{
  "model": "image colorization model",
  "dataset": "Sentinel-2 satellite tiles (TerraMesh)",
  "crop_scale_min": 0.5,
  "widths": [64, 128, 192, 256],
  "block": "basic",
  "attention": true,
  "beta1": 0.95,
  "shampoo_beta": 0.95,
  "batch_size": 128,
  "epochs": 10.9,
  "final_lr_fraction": 0.01,
  "weight_decay": 0.4
}
Rows from block 12, named by matrix and row number. Rows with one number belong to one attention dimension. Each number is 128 + 24 x the weight over its row's rms, rounded and kept within 0 to 255. All counts start at 0. After the name is the row's rms in percent of the matrix's.
# v: attention value (model.decb.0.2.attn.v.weight, 192x192), inputs 0-191
# proj: attention output (model.decb.0.2.attn.proj.weight, 192x192, transposed), outputs 0-191
v.163 097 [126 143  92 164 153  62 120  75 118  98 132 122 130 140  73 127 114 146 117 127 124 127 144 151 145 124 158 155  99 136 113 115 114 113  98 131 152 105 136 138  94  81  91 147  96 126 127 127 107 170 142 189  86 168 108  81 126 151 120 124 146 120 147 101 131 134 112  86  97 145 157 114 115  88 122 102 138 129 146 119 120 153 170 112 107 129 114 135 103 141  96 139 136 137 162  71 121 114 146 141 115  74 139 128  78 114 123 156 114 149  74 152 119 136 166 143 139 137  98  89 148  97 138 121 109 157 111 171 100 154 137 122 110  95 112 111 125 135  86 159 167 126 107 139 117 133 115 145 125 110 160 165 132 127 144 111 168 107  96 105 136  88  97  95 130 130 142 133 116 131  96 151 111 167 110 167 137 121 130 114 111 128 114 146 143 137 101 161 107 122 134 156]
v.164 094 [130  87 145 119 100 133 147 114 152  98  94 135 153 125 154  87 143 115 158 124 180 104 104 130  93 128  96 102 167 122 166  97 113 147 118 131 116 166 151 102 128 127  57 122 140 105 100 113 123 133 109 108 170 120 184 148  97 122 114 119 161 143  99 162 102 116  90 167 136 134  90 147 122 125 141 147 112 127 106 119 120 140  84 160 146 114  93 115 137 100 124 129  95 109 168 139 105 126 133 111 107  95 113 156 113 148  53 150  87 118 104 110  86 115 142 158 123 145 113 151 143 113 113 146 124 116 122  91 142 118 123 106 122  78 149 121  88 113 167 160 108 127 152 132 135 163 150 106 113 135 143 125 154 131 109 194  95 140 133 131 127 146 108  75 120  86 132 124 108 135 153 106 153 119 155 125 153 105 121 132 116 133 121 128 115 113 108 114  85  94 107 129]
v.165 085 [139  78 131 159  92 174 100 121 148 157 112 113 137 125 130 153 133 166 110 127 137 124 112 119 185 136  96  89 131 133 139 147 147 160 106 147 100  92 157 120 137 133 102 121 173 152 153 149 148 163 141 114 153 101  98 135 142 148 129 111 126 130 152 130 142 123 134 116 136 184 159 135 137 135  67 136 125 107 151 103  99 156 158 111 112 115 124 151 142 135 121 130 107 167 128 106 146  81  98 185 141 120 150 115 133 155 129 134 149 133 187 139 113 122 162 131 136  90 173  91 162 196 158 118 150  79 111 120 157  87  97 118 153 124 116 142 177 146 128 129 162 167 114 120  93 115 126 157 164 120 138 122 103 124 113 134 139 126 140 131  92 142 163 145 150 149 124 148 145 128 149 108 188 109 134 117 144 143 110 127  88 128 108 161  98 139 132 119 123 127 159 136]
v.166 099 [120 145 175 128  92 103 170 143 137 122 115 146 138 150 106  88 109 159 127 152  99 116 136 110 150 124  77  93 129 122 120 112 162 152 126 120 175 161 154  77 106 165 205 121 143 116 127 133 172 104 127 124 136  98 101 140 188 110 115 158 114 105 146 119 144 162 175 160 145 138 115 145 152 163 140 102 143  75 143 156 111 105  99 117 108 115 125 126 102 103 133 166 145 167  93 145 110 110 116 122 150 145 100 117 178 135 134 131 141 110 153 120  90 110 101 113 124  94 107 109 122 120 140 140 118 118 151 118 195 117 117 141 103 125 113 172  98 113 128 122 140 113 154 101 104 110  90 123 131 114 104 137 116 150 145 126 117 141 107 143 116 137 147 108  90 123 102 114 114 125 162 115 146  81 110 125 150 133  82 130 148  95 121 154  75 130 115 118 145 136 141  97]
v.167 092 [113 121 174 139 118 163 130 107 128 134  90 140 179 132 143 109  92 154 125 111 126 131 145 146 150  93 119 146 168 105 126 171 149 152 150 140 163 121 140 130 114 179 134 125 123 111 163 126 103 130 120 130  83 156 143  59 135 151 146 153 151  62 114 132 137 109  98 142 128 131  91 100 131 108 128 134 102 121 159 120  83 123  98 120 158 154 110  83 159 114 140 184 138 143 153 164 150 124 119  79 123 107 116 152 140 150 122  98 162 126 132  94 186 182 138 156  88 132 190 153 142 159 154 139 145 135 165 105 102 146 152 128 156 140 145 168 154 114  97 137 162 103 124  87 162 129 139 118 140 120 140 141 136 133 119 124 136 129 133 137 128 130 133  99 133 121 119 132  82 133 138 147 143 123 143 129 124 106  90 107 147 116 145 133 161 142 174 140 169 126 147 141]
v.168 102 [119 102 137 110 105 169 102 153  96 158 151 160 170 103 114 109 151 168  89 173 131  99 118 123 130 134 103 116 162 120  93 105 123 112 144 167 146 146  89 157 152 132 101  97 155 150 153 123 126 121 154  88 163 192 128 136 111 103  79 142  98 130  98 141 136 126 122 137 138 145 118 123 112  89 127 138 133 175 127  99 134  97 151 108 132 136 128 126 179 113 108 149 131 151 135 166 123  97 120 123  92 147  93  89 139 110 121 114 181 128 116 119  97 168 143 106 140 107 151 104 127 149 147 109 132 123  96 117 110  91  97 121 140 135 167 120 111 111 146 138 152 145 148 115 122 131 123 102 114 148 162 183  83  89 136 123 130 148 174 150 159 161 135 138 126 145 100 113 117 122  77  91 141 116 127  89 173 126 112 165  91 137 103  95 141 149 117 109 134 122 131 110]
v.169 115 [127  92  83 145 114 166 158  77 115 135 159  85 140  99 109 132 121  94 124 141 169 117 127 137  92  97 114 144 152 143 136 120 131 133 128 125 115 138 153 157 134 138  94 119 132 107 149 144  89 149 148 138 119 159 157 132 108 164 134 119 173 102 111 101 125  78 114 118 115 105 143 130  84 143 144 137 146 152 139  64  74 130 111 173 116 111 117 136 138  91 104  81  81 139 110 153 122 119 153 132  91  85 134 113 138 130 112 136 155 151 117  86 145 174 120 125 159 131 133 132 144  75 153  83 139 100 112 119 146 108  92 132 138 140 162 140 157 163 137 112 106  94 151 124 130 157 150 131 148 143 134 143 127 118 122 177 152 137 100 134 112 120 105 149 132 108 170 117 139 128 126 122 100 177 142 153 110  80 190 156 104 122 141  86 128 126 125 140 145 137 152 116]
v.170 091 [ 94 124  91 144 130 135 105 111 117 119 118 148  72 133 135 138 161  93 106  98 132 126 173 159 121 133 130 122 106 119 130 117 141 103 113 145  80 115 159 106 139  76 115 127 130 129  72 140  63 142 162 128 105 140 127 124  86 151 124 121 175 115 148 113 134  95 133 123 126 126 110 163  92 130 174 148 126 158 131  78 140 152 105 140 151 164 107 136 130 106 137  94 109 116 133 126 128 144 110 129 126 113 163 161 125 145 149 178 139 129 110 113 181 122  93 131 100 142 144 135 119 103 131 133 146 116  92 108 104 127  87 123  71 153 106 111 144 121 160 143  93 141 133 139 146 148 146 119 115 145 113  83 120 109 139 128 126 173 127 100 142  81 118 192 135 141 152 115 175 158  94  95 110 103  95 155  80  94 144 127 134 133 118 138 132 119 115 181 119 105 124 121]
v.171 107 [157 146 152  94 129 127 110 144 164 129 126 110 142 120 116 137  98 125  91 150 114 124 117  81 147 119 116 118 153 144 102  77 142 153 164 147 130 157 109 102 144 155 172 117 141 122 140  95 152 106 131 146 148 110 135  89 159 116 138 179 138 142 119 102 100 128 207 135 162  93 149 129 127 142 130 141 182  94 106 166 157 104 145 111  91 130 116 168 136 135 118 141 140 132  97 176 123 104 100  99 124 181  80 143 148 146 160 120 123 107 149 153 119 153 130 152  97 145  94  75 152 136 125  83  83 135 165  99 118 144 129  94  99  92 143 154 129  98 118 125 111 129 115 101 136 116  97 138 121 118 131 125  72 107 121 155  97 125 134 108 150 149 142 158 127  99 102 106 134 120 100 122  87  94 133 108 114 149 123 125 165 137 152 114 124 139 140  97 133 161 105 120]
v.172 100 [117 163 103 133 146 126 102 134 121 166 131 178 148 152 164 128 152 163 155 123 161 111 155  87 145 148 134  85 131 133 151 111 101 152 156 144  84 131 128 161 122  57 132 137 103 114 120 125 142 117 149 126 141 141 166 132 155 134  84 119 122 175 116 140  95 156 152 102 160 109 123 132 106 109 131 150 129 114  88 117 152 130 167 127 150 157 109 156 145 126 156 140 113 123 165 151  99 113 141  87 144 151 131 129 126 110 154 111 105 138 167 139 107  93  97 119 130 154 146 159 117  82 119 138 125 121 113  91 116 147 132 112 112  48 102  99 135 130 171  95 164 148 143 190 105 167 120 125  68 124 167 119 143 126 144 139 100 136 163 115 184 146 132 153 137 157  92 110 152 120 126 124 124 125 136 129 122 100 126 142 122 145 102 114 121 139 142 146  92 123 156 139]
v.173 096 [133 116 157 159 119 129 167 125 139 187 113 112 121 149 148 124 141 137 166 116 152 141 142  80 106 151 146  69 150  90 111  99 124 114  89 161 175 181 144 128 124 114 117  91 132 105 146 130 127 147 131  87 101 118 150 114 140 169 111 116 123  82 111 139  92 131 122 144 166 151 109 107 109 103  96 140  87 155 170 127 124 101 148 136 136 153 131  96 129 147 138 136 139 124 142 117 105  87 154  98 112  72 181  96 153 110 127  97 142 146 177 150 115 121 144 118 174 119  95 117 116 102 133 119 158 142 132 147 130 101 105 120 136  98  91 115 153 101 151 158 146 115 155 106  89 171 140 102  92 144 140 133 140 167 123 134 135 130 152 162  89 141 116  93 151 115 128 138 169 111 126 120 161 150 129 144 121 150 118 133 140 102 107 176 147 124 115 122 123 174 144 127]
v.174 116 [116  96 124 174 110  82 144 135 178 168 125 111 117 115 102 142  79 153 147 123 143 152 118 112 132 103 131 175 104 142 154 154 163 121 100 139 159 134 115 138 105 118  89 147 113 139 125 172 133 123 104 126  91  97 106 116 120 155 186 154 167  73 145 140 131 121  92 141  90 115 171 116 199 134  90 136 119 116 104 137 120 136 146 148 146 140 140 135 102 116 103 147 144 118 111 138 135 115 122 120 139  73 121 152 114 158 155 120 120 159 113  90 157 147 144 166 153 132 120 133 151 173 124 153 125  80 121 143 125 159 193 129 123 173 158 169 120 167 124 140 105 128 127 117 124 100 136 120 137  98 158 148 130 150 127 116 109  80 139 121 125 131 109 128 123 138 140 141 126 129 147 150  59 134 118 164 129 134 100 118 129 120  88  86 147 118 136 160 110 119 136 130]
v.175 101 [115 106 147 173 112 127 113 149 150 161 104 148 104 147 145 113 162 139 200 107 128 121  85  92 137 155 113 122 152 131 106 111 122 120 108 147 158 153 124 127 135 174 132  97 124 110 132 107  98 156 101 111 125 157 111 115 160 104  79 105 104 162 113 116 122 117 108 150 130 128 129 154  94 159 124 157 130 162 162 115 126 105 152  80 143 143 104 107 159  98 124 135 104 107 135 127 117 109 131 163 127 127 131 116 110  54 131 123 158 131 146 126 135 136 124 148 118 160 141 127 147 111 169  84 146 149 102 131 109  88 110 140 122  69 122 138 176 113  97 173 123 164 157 108 124 123 130 168 142 112 144 153 106 131 143 102 126 129 117 164 112 146 137 129  99 106 147 106 141 153 128 133 125 116 108 156 118 203 135 146 134 101 115 111  82 114  95 132 131 101 199 127]
v.176 090 [130 119  82 108 154 122 126 161 140 124 153 134 108 125 108 119 129 107 139 147 127 150 119 125  96 145 145 190 144 143 104 122 165 140  86 133 130 118 123  99 154 158 142 161 107 153 129 113 145 155 131 141 122 127 139 180 118 151 157 110 141 119 117 102 134 111 132 137 115  93 128 196 180 133 149 143 138 114 107  85 124 169 137 146 146  99 151 129  86 118 128 126 125 101 102 142 130 112 105 107 137 142 110 111 119 126 142 174 133 134 106 107 127 160 110 156 149 177  87 105 153 138 127  82 146  89 105  91 160 163 137 141 138 163 124 156 157 171  97 138 105 120 142 153 144 129 134 119 163 134  92 126 112 162 150  96 170  87 121 117 156 159 130 192 139 107 158 110 104 133 161 129  82 156 101 136 136 108 169 131 102 177  91 108 147 154 102 107 134 143 145 132]
v.177 099 [135 103  94 133 146 167 113 134 132 144 137 151 158  94 118 150 137  96 120 185 119 123 129 134 166 147 148 132 132 108 167 151 100 129 140 131  86 143 126 123 158 144  86 121 136 119 123 129  92 117 132 109 154 140 130 154 145 115 136 103  98 142 133 130 133 121 144 136 123 160 124 158  96 127 105 181 148 166 139 121 131 129 185 114 105 100 149 135 136 126 154 102 117 125 108 118 112  78 109 163 131 128  96 115 119 148 105  77 187 172 105 104 163 146 127 133 108 114  88 143 168 184 121 141  88  81  92 149 169  86  88 127 142 126 121 136 125 138  97 150 140 132 161 135 158  81 164 114 135  86 106 146  78  86 146 113 144 137 142 123 155 152 140 157 108 172 123 106 160 142 102 113 125 137  80 114 124 119 103 140  95 153 137 104 108 141 112 146 127 130 144 152]
v.178 093 [139 172 119 119 118 129 142 142  99 117 160 143 169  80 115  92 175 129 168 151 157 105 123 117 116 122 116 100 155 119 127 137 100  90 120 130 142 135 133 103 164 175 114 155 103  65 156 142 125 114 135 132 127 142 130 131 111 114 138 148 116 126 129 148 114 105 132 163  88 149 108 105  90 156 129 121 130 145 137 144 110 112 114 102 145 138 135 160  89 143 105 158 115  94  84 120 110 123  85  95 128 112 117 130 108 116  90 110 141 143 146 161 128 121  73 130 138 133 123 114 107  97 170 142 140  92 129 121 172  55  93 132 120 101 159 128 148 124 125 114 100 119 123 119 127 114 161 149 160 161 118 150 170 128 131 114 146 151 149 194 138 172 100 123 141 116 150  92 154 135 147 130 130 155 153 140 168 111 138 142 138 148 142 185 125 121  58 101 140 142 127 142]
v.179 088 [135 127 101 130 130  95  72 146 125 114 168 155  92 131 136 176  95 117 141 132 154 176 103 112 158 114  85 134 143 156 147 136 137 102 131 146 101 146 132 134 116 154 169 120 117 139 125 129  92 113 106 160 133 124 101 131 165 131 122  98 104 111 141 139 125 127 125 176  81 127 144 116 120 106 142 147  92 121 151 176 129  92 148 111 113 118 151  99 152  95  93 124 113 128 127  88 172 159 100 109  92 169 133  98 151  94 105 159 147  62 169 117 134 149 130 119 121 121 110 127 130 120  86 110 130 137 109 104  95 108 151 156 107  89 111 124 139 101 140 141 136 143 118 135 129 129 154 142 181 125 118 127  88 109 145 133 101 144  99 150 119 108 135 180  97 148 180 117 133 162 118  96 100 115 123 144 118 140 158 122  92 127 161  98 103  87 112 109 187 117 130 133]
v.180 087 [ 87 162 103 119 115 146  99 129 126 123 154 118 100 151 171 135 158  99  97 140 114 128 134 134 110 155 127  72 125 137 134 138 127 100 147 115  62 133 183  96 128  98 138 153 114 122  96  89 158 135 137 133 139 108 112 100 133 102 109 101  84 138 123 127 155 134 146 106 128 149 150 108  89 135 129 106 144  84 130  65 138 165 126 133  97 119 117 137 103 152 131 121 130 115 119 146 135  97  91 136 162 112 150 122 149 122 126  87 107 129 119 129 151 124 109  95 138 163  88 129 127 135 150 109 128 113 154  96 149 117 107 120 103 137  88 117 159 134 114 154 171  93 107 173 100 100  73 150 110 138 136 125 156 110 120 184 119 157 122 121 216 128 117 111 102 167 113 122 146 135 111  86 170 137 124 118 126 159 126 100 138 128 126 123 135 150 143 128 149  96  96  96]
proj.163 096 [129 112 128 116 146 182 144 107 172 125 143 103 176 161 136 128 117 105  96 103 129 140 101 141 138 179 128  99 122 179 146 157 134 113 137 136 108 120 133  92  91 127 122 108 144  90 142 127 117 157 150  64 195 113 141 117  88 120 131 149 153 113  73 139 130 124 126 150 170 151 152 180  99 102 147 149  99 160 100 117 139 106 137 104 135 123 128 136 118 130 139 140  96 119 110 109 141 152 109 129 122 116 166 115 126 148  85 135 110 117 108 122 173 106  98 109 120 139 153 116  91 107 160 164 164 133 108 104 158 122 142 148 120  96  79 140 117 119 138 124 148 108 103 115 121 115 143  96 164 166 137  90 156 126 133 150 126 118 113 135 102 154 178 143 172 171 116 145 160 108 139 118 181  97 139 118 132 133 106 148 142 108 116 129 146 155 140  87 162 124 104 128]
proj.164 091 [146 141 128 125  89 174 118 130 128 108 155 149 136  46 107 133  77 160 161 150 101 129 151 135 153 116 132 161 145 106  75 108 153 138 122 137 144 165  81 157 109 148 166 122 120 147 150 100  89 123 144 118  92  95 111  93 140 151 121  98 112 117 137  90 159 110 126 145  74 109 127  97 150 108 113  86 136 120 140 141 126 116 142 120 123  56 160 139 174 134 158 109  97  64 165 141 122 134 122 112 147 170 149 136  99 176 117 118 155  90 130 132 135 112 153 107 117 111 126 127 142  99 136 135 155 132 131 147 109 108  96 109 132 162 112 132 159 146 131  91 147 105 128 119 131 132 141 138 150  93 129 138 131 126  98  95  91 103 110 108 177 106 145  95 141 129 108 103 150 115 145 159 131 137 139 118 130 153 102 133  91 129 108 109 144 118 129 166 137 149 141 108]
proj.165 088 [113 162 119 161 100 103 111  86 127 181 147 128  82 135 127 140 154 113 130 114 126 138 145 116 112 117 105 115 118 166 144 116 132 132 125 138 115 118 135 130 131 115 134  82  96 131  84 102 108 150 119 142 112 148 168 147 137 106  92 133 128 113 133 132 137 115 123 132 133 105  91 106 140 119 193 170 168 155  94  94 126 142  84 129 116 163 122 131  91 164 169 179 118 116 110  97 141 135 100 142 118 126 127 109 136  98 123  62  83 126 137 156 120 132 116 130 145 162 116 170 101  85 120 130 113 121 125 148 162 149 139 150 133 132 146  88 128  92 152 148 117 161 160 136 122 176 127 149  78 171 114 105 117 117 117 124 154 132 102  72 128 109  90 137 118 116 135 129 108 130 126  90 143 149 123 128 122 121 119 141 130 110 106  71 153  43 108 129 145 144 135 154]
proj.166 113 [122  99 109 126 105 115 105 153 124 123 128 107  99 132 159 135 111 142 119 158 135 147 121 123 145 108 194 118 166 112 130 105 115 148 152 145 139 101 136 103 151 114 126 139 151 139  84 112 120 166 131 170 110 145 178 121 161 126  95 112  98  92 115 146 156 148  87  96 136 124 158 145 130 141 137 145 141 105 124 109 152 191 125 166 121 135 106 145 176 138 125 128 156 124 136 143 129 145 142 167 161 112 137 121 151 114 137 120 112 138 132 124 159  91 141 165 119 140 142 126 110 155  99 101 130 128 104 145 140 147 147 110 102 156 137  69 185 132 156 102 145 144 171 145 113 168 118 103 117 121 108 105  97 106 127 169 112 114 131 104 132  77  93 159 150  93 138 114 164 163 149 108 139 146 129 169  67  91 144 161 117 117  90 112 149 106 191 106 131 148 115 110]
proj.167 102 [105 149 130 129 126  95  75 122 111 118  88 109 139 113  91 130 160 116 151 117 190 131 126 136 130 136 155 169 148 173 156 165 129  96 162 134  73 123 137 133 140 116 136 101 130 161 141 125 150 125 150 152 165 125 143 185 113 147 151 127 118 156 141 136 136 144 160 101 129 133 115  97 146 148 114 103 161 110 137  97 106 107  98 145  98 150  99 121 120 176 153 104 132 137 137  95 149 139 139 145 153 123 155  90 143 110 117 132  84 138 107 167 124 126 115 120 115 164 109 116 117 100 138 108 136 122 103 128 139 180 103 119 126  94  98 117  97  87 177 109 110 142 103 121 130 162 111 176  89 125 152  75 100 126 101 169 135 122 123 129 156 124 131 114 153 160 123 123 111 147  84 156 150 130 142  95 117 179 139 135 166 148 178 152  94 102 120 111 107 136 119 108]
proj.168 095 [132 128 131 148 110  85 171 115 148 148 111 132 133 101 119 134 122 142 117 141 138 137 193 113 122  81 121 124  96 149 184 157 159 121  93  82 106 139 154  86 143 111 111 111 115  99 167 126 136  91 112 114 131 120 155 109 109 121 165 135 140 107 160 125 130 132 139  68  79 123 148  98 117 140 142 154 120 113 139 158 110 109 112 123 134 118 110  47  85 158 139 120 180 127 140  88 142 140 112 120 155  99 144 115 102 118 153 116 110 177 105 133 114 136 174 146 151 157 119 118 121  56 134 142 118 142 152 118 142 124 153 104  97 115  97 152 120  94 147 148 150 115 142 125 103 132 124 140 141 132 118 132 137 146 124 124 138 157 108 130  97 127  90 146 122 132 144 147 178 173 128 122 125 155 175 101 105 119 119  92 162 136 137 160  95 103  79 122 115 137 128 132]
proj.169 110 [116  98 137 121 147 137 117 141 124 159 145 123 118 115 159 130 156 105 141 124 163  96 152 106  97 156  89 159 111 125 144 108 154 114 123 141 122 143 128 125 155 117 111 104 134 135 112 114 164 138 124 141 145 117 107 155 113 131 129 117 135 206  90 141 136 150 145 173 143 134  91  82 163 151 117 107 119  82 118 145 117 113 118 156 140 160 115 107 115 127 108 133 150 116 139 150  81 114 125  76 124 155 162 100 120 128 106 138  74 114  90  95 134 104 122 122 114 133 142 110  90 125 126 161 125 145  79 123  98 102 115 147  76 107 102 140 118 135 116 146 145 184 129 119 148 120 151 115 100 149 124 125 112 100 156  88 173 193 110 112 144 131 163  84 104 153 104 149 125  80 123 151 153 116 115 143 194 161 156 118 150 114  99 134 127 158 104  91 107 128 148 119]
proj.170 105 [159 159 158 117 128 142 137 119 127 116 147 127 142 133 111 147 117 148 123 122 103 114 106 140 130 144  63 191 112 166 119 104 139  85  93 133 116 167 137 140 126 159  88 113 119 103 147  90 160  90 134 129 128 114  96 115 129 143 143 124 115 172 134 118 154 133 130 178 102 160 153 107 134 129 103 117  98 138 161 141  91 108 151 130 137 121 138 117 149 129 128 139  89 125 104 143 131 114 132  82 134 116 116 129 110 127  87 117 146 108 135 134 116 130 121 110 133 130 102 122 124 103 145 186 145 100 110 135 112  97 130 128 161 156 113 172 129 160  81 119 166 100 103  97 137  98 154 113 186  91 120 160 142 136 131  89 124 142  84 147 139 146 169  81 120 135 154 168 103  88 136 156 139 115 110 124 166 134 108  91 123 151 154 157 111 163  75 135 149 134 169 178]
proj.171 093 [153  95 130 102 106  88 137 145  98 155 112 135 110 119 117 130 101 134 101 153 118 146 100 109 109 134 168 149 141  54 118 149 115 136 120  87 175  83 127 143 104 117 174 120 167 192 120 126 126 156 118 108 145 147 131  98 128 145  95 117 158  74 123 110 109 111  95 109 131 123 156 161 136 138  81 155 105 115 132 108 131 100 119 112 149 100 109 135  87 147 134 174 120  99 107 119 132 106 128 110 135  99 112 116 174 142 148 130 121 122 124  92 118 104 141 115 151 124 132 164 148 135 118 116 122 146 137 153 104 134 127 127 141 109 131  78 189 125 192 107 128 147 140 143  89 145 141 130 140 146 114 161 141 113 137 128 131 145 145  74 109 121 138 151 100 121 151 163 136 132 129 121  89 149 138 156 105  83 121 158 133 136  75  74 149 128 140 112 132 137  98  90]
proj.172 133 [156 164 138 104 137 133 136 122 143 114 133 110 109  94  86 138  52 111 114 148  62 112  76 136 141 122 133 137 143  88 101 121 133 127  74 119 129 133 104 148 118 128 153 132 107 130 178 135  93 119 136 141 129 119  97  84 118 140 136 126 140  86 149  63 153 108 147 153  89 149 160 165 132 108  95 157  95 122 140 155 113 100 109 110 142  73 161 140 114 122 125 127 110 146 134 130 156 139 108 131 143 110 107 136 118 131 126 140 156 136 107 149 135 110 146 106 164 113 127 105 143 130 121 166  72 114 153 148 122 152 135 150 144 167 105 143 140 152 131 121 120 100 140 117 103  64 119 126 186 104 125 131 116 147 110 100 129 115 115 102 131 136 153 113 101 128 167 137 119 117 125 109 135  94 141 128 142 153 103 123 152 130 150 154 105 123  89 131 209  91 127 151]
proj.173 090 [133 128 137  96 120 155 112 167 118  65 138  96 132 114 105 134  82 173 138 124 121 120 140 139 147 128 134 126  74 135 106  96 112 150 105 137 115  62  64 151 122 140 136 118  85 134 159 112 106 129 138 151 129  99  99 149 123 109 177 155 149 118 139 135 132  83 186 123 119  93 138 137 149  91 119 138 120  77 125 167 158 170 141 150 111 144 121 139 143 153 121 126 139 130 114 190 132 164 129 178 148 196 131 135 106 157 100 117 130 133 122 155 160 128 153 123 135 127 140 102 135  95 127 135 135 145  79 142 166 144 133 157 143 150 134 136 119 110 147 133 111 127 128 113 120 113 116 161 131 136 160 119 112 109 150 147 176 100 114 131 162  88 133 145 112 175 155 118 103 121  97 140 114 130 159 125 109 107  86 129 158 141 152  99 159 123 102 149 127 119 131 148]
proj.174 112 [117 103 151 128 118 128 102 143 129 132  95 105 144 145 150 138 162 134 154 103 174 140 166 129 115 129  97 116 116 170 139 173 153 101 170 135  99 163 131 151 160 120 178 123 141 137 108 119 162 133 151 144 152 116 170 167 153 126 110  98 157 147 113 131 176 151 141 119 118 161 116 126 113 148 173 155 160 141 132 109 122 125 124 104 162 188  86 127 142 156 127 165 100  83 126 151 108 158 121  91 117 162 158 125 125  93 111 155 100 123  94 138 142 159  99 125 122 147 161 113  70 106 146  96 158 111  95 130 132 110  60 142 110 153 118 101 111 100 165 144 135 148 157 111 155 137 163 136  66 131 149  85 133 134 114 162 118 165 162 149 122 134 124 130 138 140 124 143 126  97 128 144 134 125 128 128 144 131 164 121 123 107 161 132 139 108 115 144 104 143 161 110]
proj.175 107 [113 139 118 120 144 128 147 153 129  57 154 106 129 169  63 118 116  91  84 129 116 124 135 102 139 173 142 142 153 141 126 144 119 128 135 129  91 106 118 149 120 128 150 126 142 150 139 145 151 108 138 164 120 147 130 113 113 120 153 166 153 101 101 140 135 136 128  90 145 133 159 115 120 120 102 107 119 111  98 127 145 139  83 110  98 141 118 161 114 165 105 132 118 177 139 138 152 138 129 196 177 133 135 115 123 153 135 121 119 112 141 146 131 164 124 130 153 127 142 114 139 180 101 137 120 144 153 150 172 176 123 150 154 154 129 119 132 128 188 141 113 107 123 144 100 151 126 139 126 177 149  82 119 144 116 124 150 100 122  98 140  91 162 129 124 163 130 139  88 138 108 138 174 111 139  74 116 141  54 111 130 135 122 151 184  90 124 103 155 121 119 115]
proj.176 087 [133 133 134 140 130 119 176 151 161 114 104 153 147 127 120 174 182 138  83  84 127  87 111 112 163 139 126 161 125 117 110 126 144 136 100 134 146 161 142 103 156  93 125  95 105 143 136 114 131 132 134 133 114 134 142 161  97 129  80 132 123 149 141 124 109 162 136 127 144 129 124 114  96  96 120 105 111 150 104 110 127 145 151  97 142 130  91 121 163  89 133 178 129 144 162 179 139 102 126 122 129 158  55 155 140 106 132 121 129 126 105  66 126 141 148 112 124 114 131 111 105 105 125 147 201 175 128  70  88  64 114 122 120 127 159 108  91 128 112 110 134 121 134 127 149 100 144  94 147 119 135 142 128 114 143 135 106 124 176 151 144 116 105 138 112 101 132 121 120 132 158 114 128 134 142 110 179 157 155 137 162 104 151 140  89  86 110 101 133 147 148 118]
proj.177 085 [111 120 116 128 104 103 157 122 162 110 154 103  65 142 143 161 174 140 113  98  89 113 151  90 145 114 110 167 130 145 158 142 141 138 101 146 114 134 143 107 135 142 136 133 169 137 125 119 132 110 145 165 128 179 144  83 123 163 142 117 175  59 132 139 132 174 112  81 143 150 128 135 104 164 111 134 110 109 122 146 145 117 117 138  91 153  99 145 125 159 123 137 149 160 168 138 143 129  92 171 171 131 142 161 149 148 138 137  71 119 101 157 106 123 134 141 163 153 128  82 126  94 120 123 116 166 153 136 112 121 148 119 138  95 130 129 120  89 154 133 142 130 134 113 122 134 120 126 119 157 166  83 111 135 126 145 131  82 134  97 106  83 141 103 132 108 130  81 134 133 133 114 146 116 130  95 147 133 139 136 153  92 104 119 135  79  86  89 137 127 129  85]
proj.178 083 [ 93 131 134 160 131 146 161 151 128 116 121 103 126 145  98 126 120  84 111 159 118 124 123 107 147 134 139 119 132  76 138 130 144 173 104 138 129  90 148 101 137 116 135 119 170 190  82 121 132 136 154 148 105 134 132 115 159 168 137 150  86 126 115 163 105 119 115 116 118 131 165 129 130 123  91 121 109  80 138 189 193 163 133 137  69 145 144 127 137 133 130 132 130 104 115 158 117 133 164 171 149 140 107 150 144 147 152 128 111 108 144  92  99  82 142 135 150 106 163 151 169 141  75 110 129 136  95 125 132 152 115 132 110 118 135 109 132 162 151 156  99 143 110 164 121 117 107 108 108 166 148  88 133 114 125 122 141  90 120 112 102  93 141 119 149 142 137 104 112 116 122  97  95 133 110 128 138  94 134 175 103 155  84 185 145 143 114 123 143 118  81 118]
proj.179 088 [104 114 107 159 169 145 124 145 130  98 135 108 135 173 129  88 107 133  96 108 106 140 170 119 137 130 155 128 153 127 140 163 123  97 154 133  96  81 114 135 127 139 125 132 142 158 127 115 198 129  87 101 120 154 151 159 151 115 137 133 161 122 110 153 120 130 100  70 176 162 151 145  77 122 115 124 161  96  89 129 149 115  83 113 118 171 141 145 131 157 117 101 158 148 121 103 161 127 149 174 143  94 115 150 111 117 137 149 120 159 139 128 143 152 110 155 134 159 147 114 110 142 116 132 110  99 121 138 193 146 125 117 115 201 130  98 121 133 130 115 108  92 111 170 107 127 151  96 122 165 134 112 165 154 123 141 128 124 117 122 160 120 131 138 136 139 123 131 108 141 140 138 181 110 135 106 132 106 110 105 156 132 146 185 163 163 135 119 121  83 109 135]
proj.180 088 [129 100 111 125 115 160  92  87 116 151 100 123 123 106 129 113 130 133 138 188 132 136 108 119 126  89 124 123 142 143 138  71 115 146  91 112 145 104 130 135 105 121 114  98 180  76 130 169  88 116  94 127  79 123 131  85 136  99 108 119 119 106 171 137 123 130 105 163 128 121 112 128 141 134 131 153 166 158 115 168 129 126 166 138 127  96 146 100 137  90  93 100  96  91  87  97 152 125 118 130 126  87 126 149 141 141 144 111 158 115 120 141  98 159 112  99 168 127 148 102 167 121 119 149  90 145 111 130  77 135 140  93 161  92 143 122 141  95 117 111 122 132 131 130 123 144 129 127 137 130 129 157 125 123 107  93  86 103 118 100 114 145 117 126 155  82 146 121 144 131 180  91 144  80  78 164  87 107 110 145 134 143 100 105  98 139 149  91 133 114 145 132]